From a checkpoint of a small multi-label audio tagger: activation gelu, 24.6 epochs.
Rows from block 5 of a small multi-label audio tagger, named by matrix and row number. Rows with one number within an expert belong to one neuron, the router's apart. Each number is 500 + 25 x the weight over its row's rms, rounded and kept within 0 to 999. All counts start at 0. Numbers have three digits each.
Before each expert's rows are labels from the 100 clips, of 14976, where the router gives the expert most weight on average: "strongest on" is what is common among them. Only what is clearly more common there than usual is listed. The data: read English sentences (LibriTTS-R). In brackets: how many of the 100, against the usual share in percent.
# router: slot weights (model.blocks.5.mlp.router.weight, 8x256, trained with AdamW), inputs 0-85
# up: expert up (model.blocks.5.mlp.up, 8x64x256), inputs 0-85
# down: expert down (model.blocks.5.mlp.down, 8x256x64, transposed), outputs 0-85

# expert 1
strongest on: the word "with" (39 vs 8.8)
router.1:554523477514492521476468508475524530465474494505485465507501547500492525507484519494462490504490483529518515479499480489503526501508495445477498489474478521496480525462524503511471481535476490491503539445487473483473522529491485542503523496502444528502474532
up.0:499520483480480500458499500501500574500500500508500498500500499500500500500500500554500500500504498498502500503499486501500504500500509583500456500500500498502503496493494494494501502428498500501501500466500498500498504494500500459532500500431498500500504501
down.0:500474506510514494502503512485582475507499500479425500498455500479511482505500461498493500528513500500496459476500500540500500515487500502476500440484513508531507485493497486526500500493500505479462542500497498533466493500479500500500498503417500478500512500
up.1:504421497493500500500504500487500531500500500567500500465500501500500500500501503498500493500494506499496500500499506500500501500500450500500490500500500500495499494531501499500530498536469500584500500500500455500500463489500500513441523500499501500498501510
down.1:499501462455473510499469464533544529504490501530521538502466500490498441495499584476560500439492500500495499490501509473500492504476502500459482495496507513516511530526505489536500500513500519525477500500484483477547501500502500500500461471492500507500536475
up.2:500543501498497500490519500504500514500500500637501500496501506500500500499512495482500538505540500499514500506500500509500499500503503499500518500500500506500501500488497503505488475608498500500500500485500497500490493495500500505491487500501502500499493500
down.2:499489499485497539496509455518487481493461501448544491489492500499505499468500476528507500518497500500491485532500502513500504542480491498431458442515503486477512474527521575473500500506500526526540517500514444469500541500504500500500453471438500579500492517
up.3:500450500443499500453496500498500491500500500556500500502500635500500500425498499498500495500499507500516505500500500501500503500500494500500500500500500499500500558487518498503498493529504500438499500526500501500500508500500500541500501500501614500500497500
down.3:498508504495507480499493470508535480491499500486447527500482500492492523507500496498434500499503500500505569533501502501500500492481500502547447466515500504520516447484461495489500500480500525500541500500454501500533493500494500500500516516531500464500513456
up.4:500497500500498500502500500504500360500500500498500500529500502500499500500500500567500500503500485500498493500499500501500502500500501491500665500500500501514509418510502502496404500436507500500517500508500543500504500500500500577508508500503505501500500546
down.4:503520471512508536500475537487533515500501501444497470500515500556589552468500478510527500538512500500500447508500502509500500517515508498511543520506470484457442525512497518575500500543500474504529485500485497458482488500499500500500504501502500512500493509
up.5:494500500504510500509520500498500500500500500500500500516500501500528500488497494484500482499499541555533500500498566500500501500500493500500501500581500500508425500477457502495500493517507500530502500499500489500499536447500499519432551500505496483500499500
down.5:501475487470495456507464477502469499496497500497481540521554500503503547504500483500464500489515500500500506520500500550500497483436494528476500526526491487506470540508506515501500500502500515561495488500516516504527500500480500500500502507502500526501498536
up.6:499463500505485500500501500494500498500500500501500500581500507500420500501500498357500502499504528500510500500500501497500515500492495496507498500500500500500492513500533507499500502503505500531500500500500489500480500501500499514468519500499449500500449516
down.6:500537520538492523506500524522551498506507501486526535511482500556514499563500520525457500525500500500500459483500499508500493491411502493541500540514527521504497439570596499500500500495500469501500500500442501544519499500495500500500509453589500491500493499
up.7:500484503501500500499447500470500503500500500510500500480500520500500500502498508485500500500501479502520499500500504549500502500500480446500608500500500553500500497477558500524500500456492500547500500500500574500516498500500501566487470499499500500500501501
down.7:500501535498499502505481492473464488499506500501566520501463500495497481472500439505521500534517500500497472475499492520500513478553504518480485503479498471495513556471483510461500500518500439522491516500500468498505465500496500500500503472505500486500509464

# expert 5
strongest on: the word "the" (86 vs 48.5); the word "but" (35 vs 9.4)
router.5:498492451527489515516490471451464519495474507502520524505459459503518484476541470454483499485485501512548479503456472504490508515527496475512494500472530516484483507489556494500563541566481511457540515495496482479506495544493480522483512505518475486478475533
up.0:500521497403499500493554500627500498500499500505502493500500481500510500501498500506497538500501494413503500500500500500500530500500500513500448500500500500500500498500489495500500459456497500419502500547500499499500500500500500419495500500502491500500502485
down.0:499520494501480485500538487483399456499542496527503505503536500498500475505500495495476500496500500500500494530500520473500501496537484501546495575493506504491450512525494487487500500479505458492493483500496493468523502500487500500500505499446500425500491513
up.1:505509484505500500496503500500500494500500500499494500492499500500506500517502500553500487500461501489496500473500438500500525500500639511500535500500500500509500489499523514455499500424508500545539500517500497500500502504500502489424541500546492500455499500
down.1:504501504478477483501511497524428501500510500501480527497476500519510511495499475506479500522524500500500492506501502502500503503466500467580500531477478445500499487482447462590500500488500481497500470500547519503547471500485500500500500484556500531500549463
up.2:499489565500477500500528500542500500501490500501500506500500500500526500495532489503502500494494500500505500435500500500500501500500421526497488500500500500489495516501494500500543501396507500506500500503504460500503499501500501500496491498500495500511483500
down.2:499498508469522518500464608409500559512493503514494489498486500579526483517499501480521500500487500500499492496500498493500500502511527499529511498527515501495478488544479499547500500494504500522478483500490499416444487500529500500500501482478500499500523539
up.3:495476499483500500500524500501500398500500500548500500487500498500527500500520500435500501500502503484500500499500569500500498500500530533500500500500500468518500499479503499501501500509494500500502500510500503500539500503500500611332500500497504508497494502
down.3:501477488535503469503509500476454499484473501549503515500458500458527508559500491500488500499502500500496514474500500553500489512584495510500467542485526481510491491500478521511500500485500539514500517500458489497501510500480500500500506541515500433500496505
up.4:498558499552497500480514500500500570500500500515500497502500502500491500508500501500500556500501500525536500518476497500500500500500584500500502500507500499501500520492500563542516433509512500496500500500500516500397500500500500500568500500390418500480504499
down.4:486512508489499476498510471508523523481499500495386468501462500516536505512500535499502500453544500500500494548501502500500501499413491500517500512468464483474474414509511485502500500501494569464526525500459508495472504500496500500500519539491500526500501514
up.5:500459500503500500499458500496500535502500500508500508499500507500501500495502500500499476500584455445447500498500503503500502500500494502500489500500500500510511495499497500470523501468499500499500500503500460500512500510500501464495483500498493499500500503
down.5:498476516497514532509522489473435468478500501498497504519486500586480617515500502455521500505516500500500504446498497499500490500490507496505496483514462489502511503506441493478500500502500490496505502500530501502503497500502500500500461515501500494500512486
up.6:502447499386506500499483500499500496500500500501500500501500499500500500500501502500502499500661503499500500505510509481500499500500550512500499500490499495501497499498500512502428408497500500509494500513500488500500500500500500506582493484500501500500500501
down.6:500496509471505461500515476414521482504485501514503504500503500539496544499500505507525500502506500500499540488500530505500497498488502519535496505499441499487506449502513491499500500488500539505548485500483483477503504500470500500500509514467500511500557497
up.7:500500520504502500500507500514500494501500500500500488476500492500500500487496500501501501500501499502465499499500500429500505500500560403500430500500500496517500500498508501501498437500500500497505500501500555500517501500500502469559501500494394504500513498
down.7:495508440484501451493495520503455482500473500482489528509519500522511483511501412532484500528477500500502482484497485527500499464480535500546460496487472515481452525465483506451500500567500533501498523500511424481462506500503500500500489493496500558500513497

# expert 2
strongest on: the word "he" (75 vs 17.3); the word "his" (67 vs 10.2); the word "him" (28 vs 6.2)
router.2:476499508474495507521480495497474492458477487489458474451481477521485521481500512532433536485415476530469483504525480510477470487513483522470497476490523513521526462485495477520475465492462482474474489462437466456459482529488465523483467508498492491517517476
up.0:493500477499500500500500500500500458500500500537500500501500506500500500475542500452500529502503500494422500500500500542500500500501461508489496500500500500502508532499514500507559519495494500465500500576500500500560500474500500516479501500497526501476510530
down.0:502526495493499498501466458497492492488500499497539495503502500458491505497500497476493500475480500500497473555502499510500499471488518501481516479516501505507500500553444560505500500455500493574551511500472502473514500500489500500500490487482500495500473503
up.1:524504508499518500470500500501500499500500500584500500387500500500500500503501499515500492500574504497556500502509504384500508500500498497503502500499500509500513500506500495500500507436498501502500500507500500500530500480500500503492500500505492500500504500
down.1:494497455476491490500500503497531501500514500441505537478510500511501473485500486428580500506502500500511480513499491473500505511544496504501496458495522478523466537534509488452500500499500409515516492500515476530495489500493500500500487498500500497500425471
up.2:497496521549501500506500500487500516500500500501500498485500498500472500514475500508500495497500505501501500500489501490500500500500500488500495500500500498506562470501495546493536504677469500530500500520500418500503500508500499503634500500527496503500496500
down.2:502505474477503502500480522461513459506500503496511500504514500511571487498498493472539500486549500500516514500503510480500511518465542504437516487544477501500494496495434486454500500495500492464379497500493511533498510500512500500500499513541500502500477512
up.3:499500447499498500469500500500500486500500500399503500496500501500500500498500500496501519500500484500527500500507528543500468500499483507506519500499500520500500516498500500503499500493473500491498500435500500500504500502500499486430497500500494512500487459
down.3:499516537427496472501496483571521492501499508548529494526472500497461522494500482472535500476502500500506527502506500506500500500476475505517437501469519510500531431404504501513500500470500477558510481500503501506461513500495500500500483483413500501500457405
up.4:505501500498500500493500500501500500500500500502498497505500500500500500499500501500500460500500497413606500500516500488500512500500502459500349500500500500500480492502588499500488484566499500503500500507500618500496478494500500517463501500501499500500502498
down.4:494492493499497481500593530511495544500520503617474479502551500420546481460498488508554500530501500500482538509500540523500495501501510519502487483456511473511503475571491500499500500468501551501465489500519496499457506500512500500500495512496500492500463497
up.5:500501500492493500499500500430500502500500500531500480492500499500494500500500504497499552498489500588484498508500501500500485500500519437500418500500500500500528456502562503606417500501494500498500500495500501500501500494500500500500497510501503504499505500
down.5:500501476535492504499552501530504503501493500459451500502523500519483512490509499412419500479493500500501443538501484480500501501477502509572542501493489520522521560502509512424500500498496498511498466500501510501525476500507500500500501509521500472500515497
up.6:500516500506503500500475500483500500499500500500500500504500499500502500514518502455500499500488549499481500500502543432500494500500526472499501500503500505497498505540516460504498500521430500449500500473500501500529500500500497477489500500518495500509501500
down.6:500488492513502485500529490478492499526499498486476502498448500496501489557503551509495500503488500500500484457500498561500493486521539485429503498473526498500515489509519525537500500516500517541464522500514442504489499500519500500500546474469500507500523460
up.7:499495520493464500500498500501499494500500500511500500498500505500499500500500500498500454500488506495464500499504501506500528500502499496500499500498500455520504580500501500503424499597484500424486500500500494500479500498500500591500518500503500500500514500
down.7:505494452486525490500500506528537485500493497498482489500479500481506505507500481525525500520511500500499483497501495481500496492436498500466473489498498429514581548465500551495500500497487551500511523500500533468490496500515500500500483529470500510500527499

# expert 4
strongest on: the word "so" (28 vs 4.3)
router.4:504501473518515503491515457532507485479503494492539487489498483528559485474472476525513463469509491552507546518502489471495521524543527485491500528492517528490548473489483518453522501525483523471532517491470500499527511560472505516485488470593509525517513475
up.0:499400519501498500496461500493501500500500500502500500520500459500494500500500484459500545499505607504506500500508499500500501500500510494500500500500500502476444500500499499498492501538422500492495500499500500500513498503500500540526500500534504500500499498
down.0:495486550468492447500550413417560500502537500499460486488446500525487506492500485506519500499505500500496500501501516460500495439492502515457522494517545537506522541529443567482500500497500503499506490500518502419511500500500500500500500499547500513500525547
up.1:500429501501502500490500500503500500492500500517500488499500493500500500506496496468500604498506499500530500506500501480500482500498467514501452500500500506500428514499499500452490488500539500499500500500500651500501502500500498473540500500501502500500474500
down.1:487560493498491481514435508475500587499507487591530541488559500496523497499505492536520500482500500500501503459499469498500502564493500500504499517519554473495468548493500436420500500541500482505458526500498484525501494500497500500500499495565500501500527505
up.2:501503477460493500504507500504505501500500500500500494505500497500545500499501500500500500500577503500476499500485500593500512500504500503500500500500500502503585389507539500498540502551493500519500500496500514500512489496500500498489507500499492500500501500
down.2:500503500565476478504519500462510456495520502489517501499436500522549470506500429510519500499498500500500466449500503504500501509490488503477526485471450487504516455480512510486500500478500487506479485500501489471498504500474500500500474498531500550500493488
up.3:492492500665498500492481500500500480568500500501500500489500502500502500477502471496500543500496502542522500519500492479500490500502547562500427500500500515500544450495493500492500500502482500505500500504500498500505500500500500492501493500505491500503523500
down.3:501489518496521504501498484582466476509527500466481510500497500522474504477499452508616500478478500500486476517500501496500505458482494500499507514529453501464475531506485522524500500504502459473491484500478503499419477500513500500500515472463500506500446527
up.4:500499500470500500500526500499500499500500500500500506503500484500500499500501500364500493500502500501514498500499499501500500500490499604500500500500500502499499582472493499498499500444490500471500483530500463500513500559500500497500492500427499500502503500
down.4:499511507531500517500470545486557535475468499500513510499482500498507444531500546503407500529541500500500467448500497486500494507515502500524500403485457495503507478516555504467500500495500572502525516500484499516499499500507500500500495497443500483500503517
up.5:502500500487491500502502500509500507500500500503500495444500502500501500500500500503500493500500502436461519504500500468500458500505501440500494500500500500514501502500501498500506498499500500502500500476500433500536461602500500531500484500503523500499495500
down.5:504516505518499491492513501503480507500496497521493472496478500472430462471488500515506500497498500500495484528500510466500499471482496509471465509475503472488498544497493485577500500468500536483495523500520485439502501500486500500500506504576500500500504504
up.6:500491499558493500503496500511501479500500500501500500482500505500502500506500485460500500500502500525544500500500493498500497500500500532500497500500500490496507489398511500469450503499492500499491500512500500500482500621500500499567500500504500506500497494
down.6:503500458462501499496500413479504502497459501550462539499516500496504507490500486474488500535500500500500534572500501497500494505478500501511475497468483510515524507526415559459500500501500478506512498500518528453499511500500500500500509520496500486500536511
up.7:500440500517500500499497500506500510500500500526500500500500500500496500551499500521500553500482544500550500499500495499500521500500537539500509500500500499472498513500485507541554500493500500500478500502500420500503500500500496495505494500505466500500501500
down.7:501501518488515498501477500539422548497527502460507536499480500528486529500500408521564500525481500500500488503498495509500512511492500508492503526526506456497547492465491523484500500518500542515524525500476452516503518500497500500500511546490500557498503533