From a checkpoint of a small multi-label audio tagger: moe soft, layers 8.
Rows from block 5 of a small multi-label audio tagger, named by matrix and row number. Rows with one number within an expert belong to one neuron, the router's apart. Each number is 128 + 24 x the weight over its row's rms, rounded and kept within 0 to 255. All counts start at 0. Numbers have three digits each. After the name is the row's rms in percent of the matrix's.
Before each expert's rows are labels from the 100 clips, of 14976, where the router gives the expert most weight on average: "responds to" is what is common among them. Only what is clearly more common there than usual is listed. The data: read English sentences (LibriTTS-R).
# router: slot weights (model.blocks.5.mlp.router.weight, 8x256, trained with AdamW), inputs 86-171
# up: expert up (model.blocks.5.mlp.up, 8x64x256), inputs 86-171
# down: expert down (model.blocks.5.mlp.down, 8x256x64, transposed), outputs 86-171

# expert 7
responds to: the word "not"; the word "i"; the word "know"
router.7 119:124080125113147132116073176105153069114147082166135146103106126123096113110128138133095158095114127131120153107139122164131139150112106110143126107110150140118156154116110141092122167088087147117156100091099117161090090124118133096127138149125093099128185131
up.0 108:128146128128119130128125128127128128128110124128058255163128128128128128162120128134128128128128138128127122128128161128128129102091128128062128126129121133128129130128100128128130129128123126128124128151126128124130126128128122128128128129131112180128159127
down.0 104:128128136128128146151117097128133125112128080141128128096133128142109154082123091128180128141131147122149141082149128095137132106128103144128128122138132126129127128114128131136104114150096128128114154099113100121166144118076128151030120128133128106124126241
up.1 098:128094128128122123123127128130128134128129136128129141129128128128136128128174128128126128128129128124150146128170127128128127125129128202138128128128144130128128128125126128128130138128136128170142127129127128141128133141128066129128128128138072128128247127
down.1 094:128122130128128132091131120128128128115128163135128128139127128217127217068194159128182128132122101113074136149070128128137143104128139124128128181114124128128128120147128132155110146127170111125128170123156155123148087137115128127124097128128128152083128128
up.2 103:128148129128128128143114128139128127128126255128165124121128128123130128128158128128128128128128121128128129126133103128128130148127129166129128126077127127128128129128095128128128127128128128114100127129126128112122118144128145128128128143128133182128173128
down.2 107:128129107128128134126115141128129128173128097124128128124141128128138121136115176128104128128118122124136106073063128048126124165128173105128128111125128128128128131135128128123097125128114127129129192135129109119096157110191128132142091128126128089135128222
up.3 076:128089128128128179128128128079128129128128130128012103182128128124054127137217128128143128128128107128128130128130122128128144113126114126123128127128128128128255127121122128128140128089128125128137128128127128129128126133128114131128128138116131118128113128
down.3 093:129127087128128135147138079128125128123128124125128128182189128116119134134155115128106128108129092091111198156174128143128127112128193139128128146144134128131128128150128113143132070163151117128131118122140071131125111144104128125183199128129128126134128163
up.4 092:128131128123128132128128128049128128128128114128119129123128128128140128128255130111125128128128127130137123128129128134128128128128128127127128129127130120128196122121185127128142125128128128130025162145130128128133140111128091094128128130122128129125103128
down.4 099:127153107128128125069172110128130128181128133135128128123145128088128152119080169128114128120143178173148151162103128187134105120128133166128128064133128126128127111129128120155128064128134130130126082145192116101170168117110128149123115128129128135118128108
up.5 101:128119128128124121128128128128128142128128128128117048128128128128127129128157128129128128128128125126128128132091128128128129126124127136147128127128133231128128122131105128129180122128128128133129128128120128148128158133128127128129128149129128082128170129
down.5 097:131146079128128124170129196128131128133128086130128128132073129095117134170128116128103128108122069170131139154135128132140167142128127163128128154142119127128128128096128153085125151132107104129113097112124154128136106127116128135099128128127128131145128130
up.6 080:128126128197134189128128128129128128128128158128233139139128128130219128128189128128127128128128128128072131124081117128121127127126130127127128128041106132128124127119117128129143127128127128128092111128127128139128050125128142128128129178128102087128134130
down.6 096:128101108128128124124215145128130128128128133101128128115076128114144132171146145128115128134127126146146061138187128184095105155128068128128128182125132125118128127126128128135117140083145135122174106119182130111129124143118128119141129128134128115131128178
up.7 121:128125128128134128128105128133128121128128039128155128135128128128125130128128128128119128130128040114128123127120088128128130143125114125235128137128255000128129123128137128152121128128128129129130128128129128120128126128128110129128128123123128130128126128
down.7 100:129130130128128107099135042128130128170128120141128128121116128139140129122148227128116128141134136097107153108075128161149145092128159147128128131127131126123129150156128128116108123131106146126126053132175087124064113136146128109145152128128128137169128126

# expert 1
responds to: the word "with"
router.1 108:121120098105115097144115132156101119167143136148138104135118128136105137082094106164097168147106139125118093115143090135142117128087119122101128133105097072117115157133104102091124109170139128101121103108094118087141124170134088147080120152130167158154140141
up.0 092:128128128128133129127158128128128129127128133128147050128128128136208128128128128128136128128128129128126129130129128128128129115055167130116128128131134118130128152114128128125131128150128128128000126122124128138128151086128027126128128212128128120128126128
down.0 096:128147096128128126087128128128127128077128158124128128115089128133125127093172179128152128122097121118118096185178128240113123127128078151128128122131141128128128128105128124144153206126178135128137206129102144163180139115104128128141128128128128133097128119
up.1 112:128131129128143129128128128077128134128128065128129111162128130135156130128107128127126128128128114128130132128130127128128127122127017167143128128127131128128119217120128137128129129128127128112171128132129128121126122128128121129128128134124124129128050129
down.1 102:128130169128128127116086058128128128193128059138128128107134123115106123147121129128101128075127162122114129152125128123107130126128178150128128064116151128128128109141128129148107132130124106128127092128120095127156189129138128144136184128126128060188128139
up.2 086:128154127129068120128129128214128128128127014128139153125128128131138129128090128129128128128128021128127098125128128128128118121129034212157128203130166115128129128097099128128118128129128125122130123132127128134122078124128130126128128031128127140128128128
down.2 094:128127163128128128154111136128129128131128108133128128141152126123115086171137173128147128108128115080126087122071128128132139110128140124128128181088128128129128129133128128111129128098140126128116084131117137120108157087071128062120140128126128128098128104
up.3 092:128124128125091131128111128136128076128128176128129126127127128128128128128118128128128128128128151128128149128128115128128128128119124104137128127128122128128129143125128128138128157128128129128143126128155128128128117128128140127128128000127139255128125128
down.3 089:128122122128128114134118128128128128095128123178128128117148128126144134092133128128137128114162145084135148193132128090128132121128108100128128131114119128128128127083128125129131126050134111132116189110096101150136051122236128095044110128108128101177128110
up.4 103:128161150129127117128128128130128091128108167128142114118128128126000130128112128128128128128128029128123104135167114128128129150093191087132128128128135107128127129127063128134128128086126128127134123129117128127129136129128135129128128127134148150128092128
down.4 102:127153121128128134178087101128123128153128159174128128070144128180107165147136134128122128146128073136131130130069128080126168133128102022128128135123122125129128122115128118114110124114144146128138144145155030096132149122142128060167125128130128101147128161
up.5 065:128180129128104128129121128126128128128129141128235123076128128127125124128153128128128128128128128128116129128139128128128116126128135092125128128126129127128064197125219128131060128128139107128250127210128128153128172123128120127128128089134168129128110115
down.5 082:128095146128128155051106170128144128128128123150128128128211128044079186124133158128097128117140148155187131141168128095069130112128140136128128216134125128127128150201128127112112111081110149128085118139088137133170107104132128153131181128122128141117128099
up.6 097:130128127128132124128128128154128129128120204128128063130128128122137130130168128128159128128128152128123170127138014128128124133128153152136128069102152186128116174128127128100129129203129128128056128121150128126128134139128135126128128142128125144128080128
down.6 101:128122114128128121065099147128123128121128127133128128120133146167145111127139151128118128124122121102093113146138128186139139125128110128128128075124128128128129103123128119084129114121111120128133191084128133137142069133119128121180141128128128141177128141
up.7 095:128093137127131105128126128139128118128118137128014118130128128132038128128132128128178128128128036128123128127125129128128128126032059128128128128128132129128141128128123131128141127126128135128129113128148128128128128137128237128128128223128128091128127128
down.7 104:129128121128128131096125105128128128112128140122128128128130129157097145130111137128175128131127091082108127030075128124139205114128155099128128130127139128132128128117128141130132128111125125127159142106130115126090116079097128094038111128128128128124128208

# expert 2
responds to: the word "he"; the word "his"; the word "him"
router.2 124:121106167126101110145091120117129076134161100127115082131146136137118095096099114094104089130101091094121120127083089099147138149125152129116104119113135134112118157118131112108115142126129083127122112152091085152137156121144121142098107130150100102112133101
up.0 095:128128128127133150129128128160128128128130112128194122130128128128134128128096128127128128128128128128134127128128236128128129123104123161129128102129115127128129140124127127128137145128128128154137128129142128129128113128128113128128128130128093129126136127
down.0 103:128132148128128126123142164128128128175128177145128128113128128160164146128137144128118128125133195156132137140162128095127179125128128142128128074113141130128128111108128116138124124111095132125122083115115129127090108102228128205148128128128128141119128106
up.1 088:128097126128135129128109128130128135128161201128128006128128128131185124128055128128128128128128143144109129121128129128128131128133116138130128225173123069128133133139126132133110129128128123131130134165128128127150128145128126128128128138127128159099128130
down.1 093:128123157128128108072078161128131128065128133083128128171118126122139127094118154128090128127131132097127175181100128122118129108128132146128128133100144126117128155131128133119131100139154125128148172125129121128162112129160128140173124128134128162216128160
up.2 075:128130126115119129129135128167128128128097128128159130128128128127133128128142128128128128128128153128129128127137236128128128191149255126167128128127132087128150106122127128129128128128128127129138131124116128133126129121128128132128129140128128143122127128
down.2 082:128126131128128129130096117128126128125128076121128121113103128182152076046137056128132128147121099078160164089126128154117128111128081124128128162130129128129126157092128125142104090130117146128129155121142173138127177146108128125117145128132128115098128130
up.3 115:128113128126087126128127128161128129128136144128129135121128128131124147128117128128111128128128132130129130118128121128128071128145114129126128153161122000128128066128127129128071138128127128122134174128095128124166123130128127139128128129128192139126030128
down.3 108:128161126128128144171126088128124128185128144159128128107122128148139137127133112128089128129149139137129127099114128123114098118128134152128128107125128126128128145133128110126141132117123108128131157132186162119122116127092128177128130128137128122109128174
up.4 073:128131139127189131128191128128128123128052114128131117114128128128147129128131128128128128128128119128128255128105130128128122128128139128124128130120122127128130172117108114128247138128128128131128129128100128128129129129128113124128129129129127057128144128
down.4 086:128132128128128152126058152128129128124128135127128128112118129128115107167115123128132128125154121109126136142159128116118109078128161121128128104112130128126129109073128134129124096154103122129075149158105175122202113112137128127091108128153128130116128128
up.5 117:128148133141204143124162128115128064128139126128118126144128128130116128128152128127136128128128143128000128128144128128128128128080134144165128180123127157127128127128130128128128115128128128107128131084125128128192136128128138128128126031133120121128128128
down.5 111:128142179128128128109127126128123128209128109105128128131135128135127135155088125128128128140125140157159096137174128135125165122128133117128128146123128128129128131133128125127130128134129165128140133128028121129160086129161128179125146128131128166099128154
up.6 063:128119131128127127128127128116128123128161255128138135144128128124122129128129128129126128128128100128131128099109128128129128136087130113161128128115128123128125117129125126121128129123128128146133128126150128130124129123128146129128128162127120071128131128
down.6 089:128106131128128117167121177128132128150128135138128128069141128109120139111132072128115128140123127122152086134133128133134126175128133148128128132132127128128128132103128114140156155131161147125127076139110126135166086166128128227178168128124128123129128117
up.7 085:181127130122128157131141128123128126128127187128130129125128128129120128128123121128130128128128126126132128128128128128151128138150128116109128128116142127127128145124119169128128051129128124158127124128185128128123015129128128127128128148130130045235000128
down.7 099:128122119128128133075108131128126128082128117167128128068128128178142151140080147128114128128059077100120159097113128127130132118128133140128128109099106128127128146141128127131138243081159134129125190087099128124119182138231128069121164128123128117128128117

# expert 5
responds to: the word "the"; the word "but"
router.5 091:125124120086159108116088089110137090092148112125164162142174107107098120104165114137130149104129118110134133102119129127115067109112145116124137133109133111117104129120118134129109145139136142150091114126148144142125139089146116085134099102171112065125135144
up.0 083:130126120128189128128120113069128128128131124114168103144128128127147130133118128128128128128128141132124127127131133128128124108118128127127128154127151134128132113073124127128127128123128124128132130116138128079147255139128128127128126124123094128132147128
down.0 098:127121108128128131127139146128129128148128156135128128154155128128151160134133068128114128142129124186129192209124128148141067161128128078128128152119139128128128116127128128128142106198125141128096095126132089114129111112176128058144116128139128123125128069
up.1 090:128128128128133130132127129127128121128128185128094099138128129122127128119128128128198128128128126128124128138134109128128129097142180201126128074128133137128118103119128208128127129124128138108133127126128128108111211129128157128128128137128116128129149112
down.1 095:128120120128128129051121168128120128185128131128128128129135128087126140155130158128094128133123144150104110135042128081131128124128127118128128135133129128122128125127128129128127117147149121128177153087137107128158198155126128121204124128128128136150128166
up.2 100:128140128128125128128128128140128129128168128128139089151128128135131128127145127103209128128128117128063128127128125128128128137129143128121128113128141174128129107128091131146103119128128128123118130129156128128133083128128157128127127095130123127128040132
down.2 105:129131125128128107144173090128126128183128126141128128152170132144117116150095106128130128155131150091109104119162128114110124132128128087128128095128126128128128111111128128148138114139113134128115130111130116132039200135096128100127128128134128115061128126
up.3 096:128134135128147158128129127123128164128131128128115130128128128128245128128127128127130128128128132129123106128125129128128125097115104127122128128128146132128136132128126128128128128128125136127237132132128128130054128181135129128128129132130116129128128128
down.3 094:128119191128128130187144152128129128133128154186128128143169128121142129136086130128128128126118177202127122137118128121132128131128170139128128146121127129128128123090128131127132156079100164127129113126136133142129118125154128077143128128126128141150128042
up.4 106:128162128126128129128128146128128076128195124128140131128128128129125128128210128128133128128128124128126161137119128128128128128128008129200128127140223040128117126128132128107128128128134126120131128128145128142128123132128164145128128121129128128128128128
down.4 098:128124043128128128125117090128129128120128092099128128092149129111120125090173202128072128150152142113158137114161128082128121112128122096128128130131127128126128165168128129130127128133123138128097134114144142120129140119074128116136144128122128104158128165
up.5 086:128123116129116080128074107126128186128121127128129134120128128128115114128126128128165128128128120128128121132135145128128128115127099255186128128127112129128200103128080129128178115127128092129136127128130128121097124130118158128128129147128128128128146128
down.5 092:128135106128128128121091117128129128128128118126128128124123128149118149193084136128085128127117134144117087108113128183119187130128149062128128177111124128128128150113128128119142112098138120128144158150134154116131096130059128089149128128122128151141128142
up.6 098:128128132128118139128128128128128171128092116128127132113128128139132128128121131128128128128128080128092128128140152128128127110117133119125128119126057128128128125139117125130128128121122131128129128129123128139128133128128135128128128122128130128128140121
down.6 089:128150181128128123085155115128123128163128175166128128133062128092122146180098173128136128125122136142129131126160128141087092130128177137128128109140130128128127129164128116121134109104147149128127156127131071132117140100085128116117125128130128150083128082
up.7 070:128127128128130145128129128127128128128128127128160127110128128128105128128143128128127128128128130128119119124128148128128130143066136138127128176162129120128128255127067110129146136128129121130129114127114128156129131129128110130128128132127128129128154128
down.7 089:125126123128128147137138128128125128074128111095128128120119128095128150131112219128133128134126125143151124041109128077105161133128160113128128106116127128128128136118128140134107158132135166128103131111111156123138167129115128117087143128133128129141128112